Weights of a small image inpainting model.
Model: 9.72M parameters, norm batchnorm, widths [96, 96, 192, 384].
Training: normuon at rate 0.025, batches of 128.
Data: trained on photos of arthropod specimens (BIOSCAN-5M), 48750 training examples, 21.3 epochs.
Rows from block 9 of a small image inpainting model, named by matrix and row number. Each number is 128 + 24 x the weight over its row's rms, rounded and kept within 0 to 255. All counts start at 0. Numbers have three digits each.
After each channel's rows are labels from the 100 images, of 14976, where the channel reaches its highest value: "colour at peak" is the nearest of a few named colours to the mean colour under the peak. Only what is clearly more common there than usual is listed. The data: photos of arthropod specimens (BIOSCAN-5M). In brackets: how many of the 100, against the usual share in percent.
# conv: 3x3 conv (model.decb.0.1.conv.weight, 192x192x3x3, each kernel summed), inputs 0-95

conv.29:137087131107125129080149138074137109178110118118129109139138125124121127137073070129121081123115074172072139142101103110103152113132109091112124117124129086072128140135118132136129137133116089117120118152113141130130140138092126142141135089108127115122111113117110111101091158128128079102
colour at peak: pink (72 vs 46.9)

conv.65:116117115160160138118153092106128105140085163093103133147100129120111149109106114155138126098130111105067123129127138112105118100097110105118120103153130107129141097114151132103133125109141085092142143120073083148101111113124119145127132111141096150120155105128122120075119158114114122103
colour at peak: white (64 vs 31.8)

conv.157:089121139091122157083130161131157095120122107074133148094099099093113107143127113117146129108113076162142131137125116105119133107129127135129135133089121120114116130102118115102100124107083123133124118126165135168112135133118096138153159179124105126124139137102079114113096122094142117135
colour at peak: pink (75 vs 46.9)

conv.33:136113112158097108127129085101097145142129095113098123163133150135093152117107158123152109107127107084107091135133119049137098131134069109142150123132078090109095116144121123115139102148100142103132121119152101152086162163108101132097123151131075129078139119117144129137118143139115118091
colour at peak: pink (74 vs 46.9)

conv.151:126100095124136106138127151108114120112115120141135116117158089098153137134115127099158109136110119151135134121096112121115125141099114104116143133077092148125117085099102147091096111080091156096116125174122142110106115074141080078121081190108121099094137138074100142141091106115104126085
colour at peak: brown (28 vs 6.8)

conv.1:146141136131117147117143140160112144118152109113092143133154010130124133125140139147116126100147115112128146133144140138135104112162131098125106141098119144120138127110143091138058128102144126096127117121033123124119148008114133110056149126122118125152115130084164146115098117094123152122
colour at peak: grey (54 vs 12.9)

conv.63:154122123100112125116115123113100127114179091145107056121077136142106143103108144094123081139103126089136107148113118106133119122119062124141104116139108100105106142085155144157088144135129116113102146129144143111115163164100111117130138107112125089126108113092122097135121146148103108124
colour at peak: pink (75 vs 46.9)

conv.54:115125117116134133129151104121190100134102095094107099135136147118113164091130119126149076125131114120105139108098153138123119131116124120115120138086113129094134120140128097092147110104084129093107149176105113138102132135139146092080132118119101084087186176093130164114089103115123140102
colour at peak: brown (37 vs 6.8)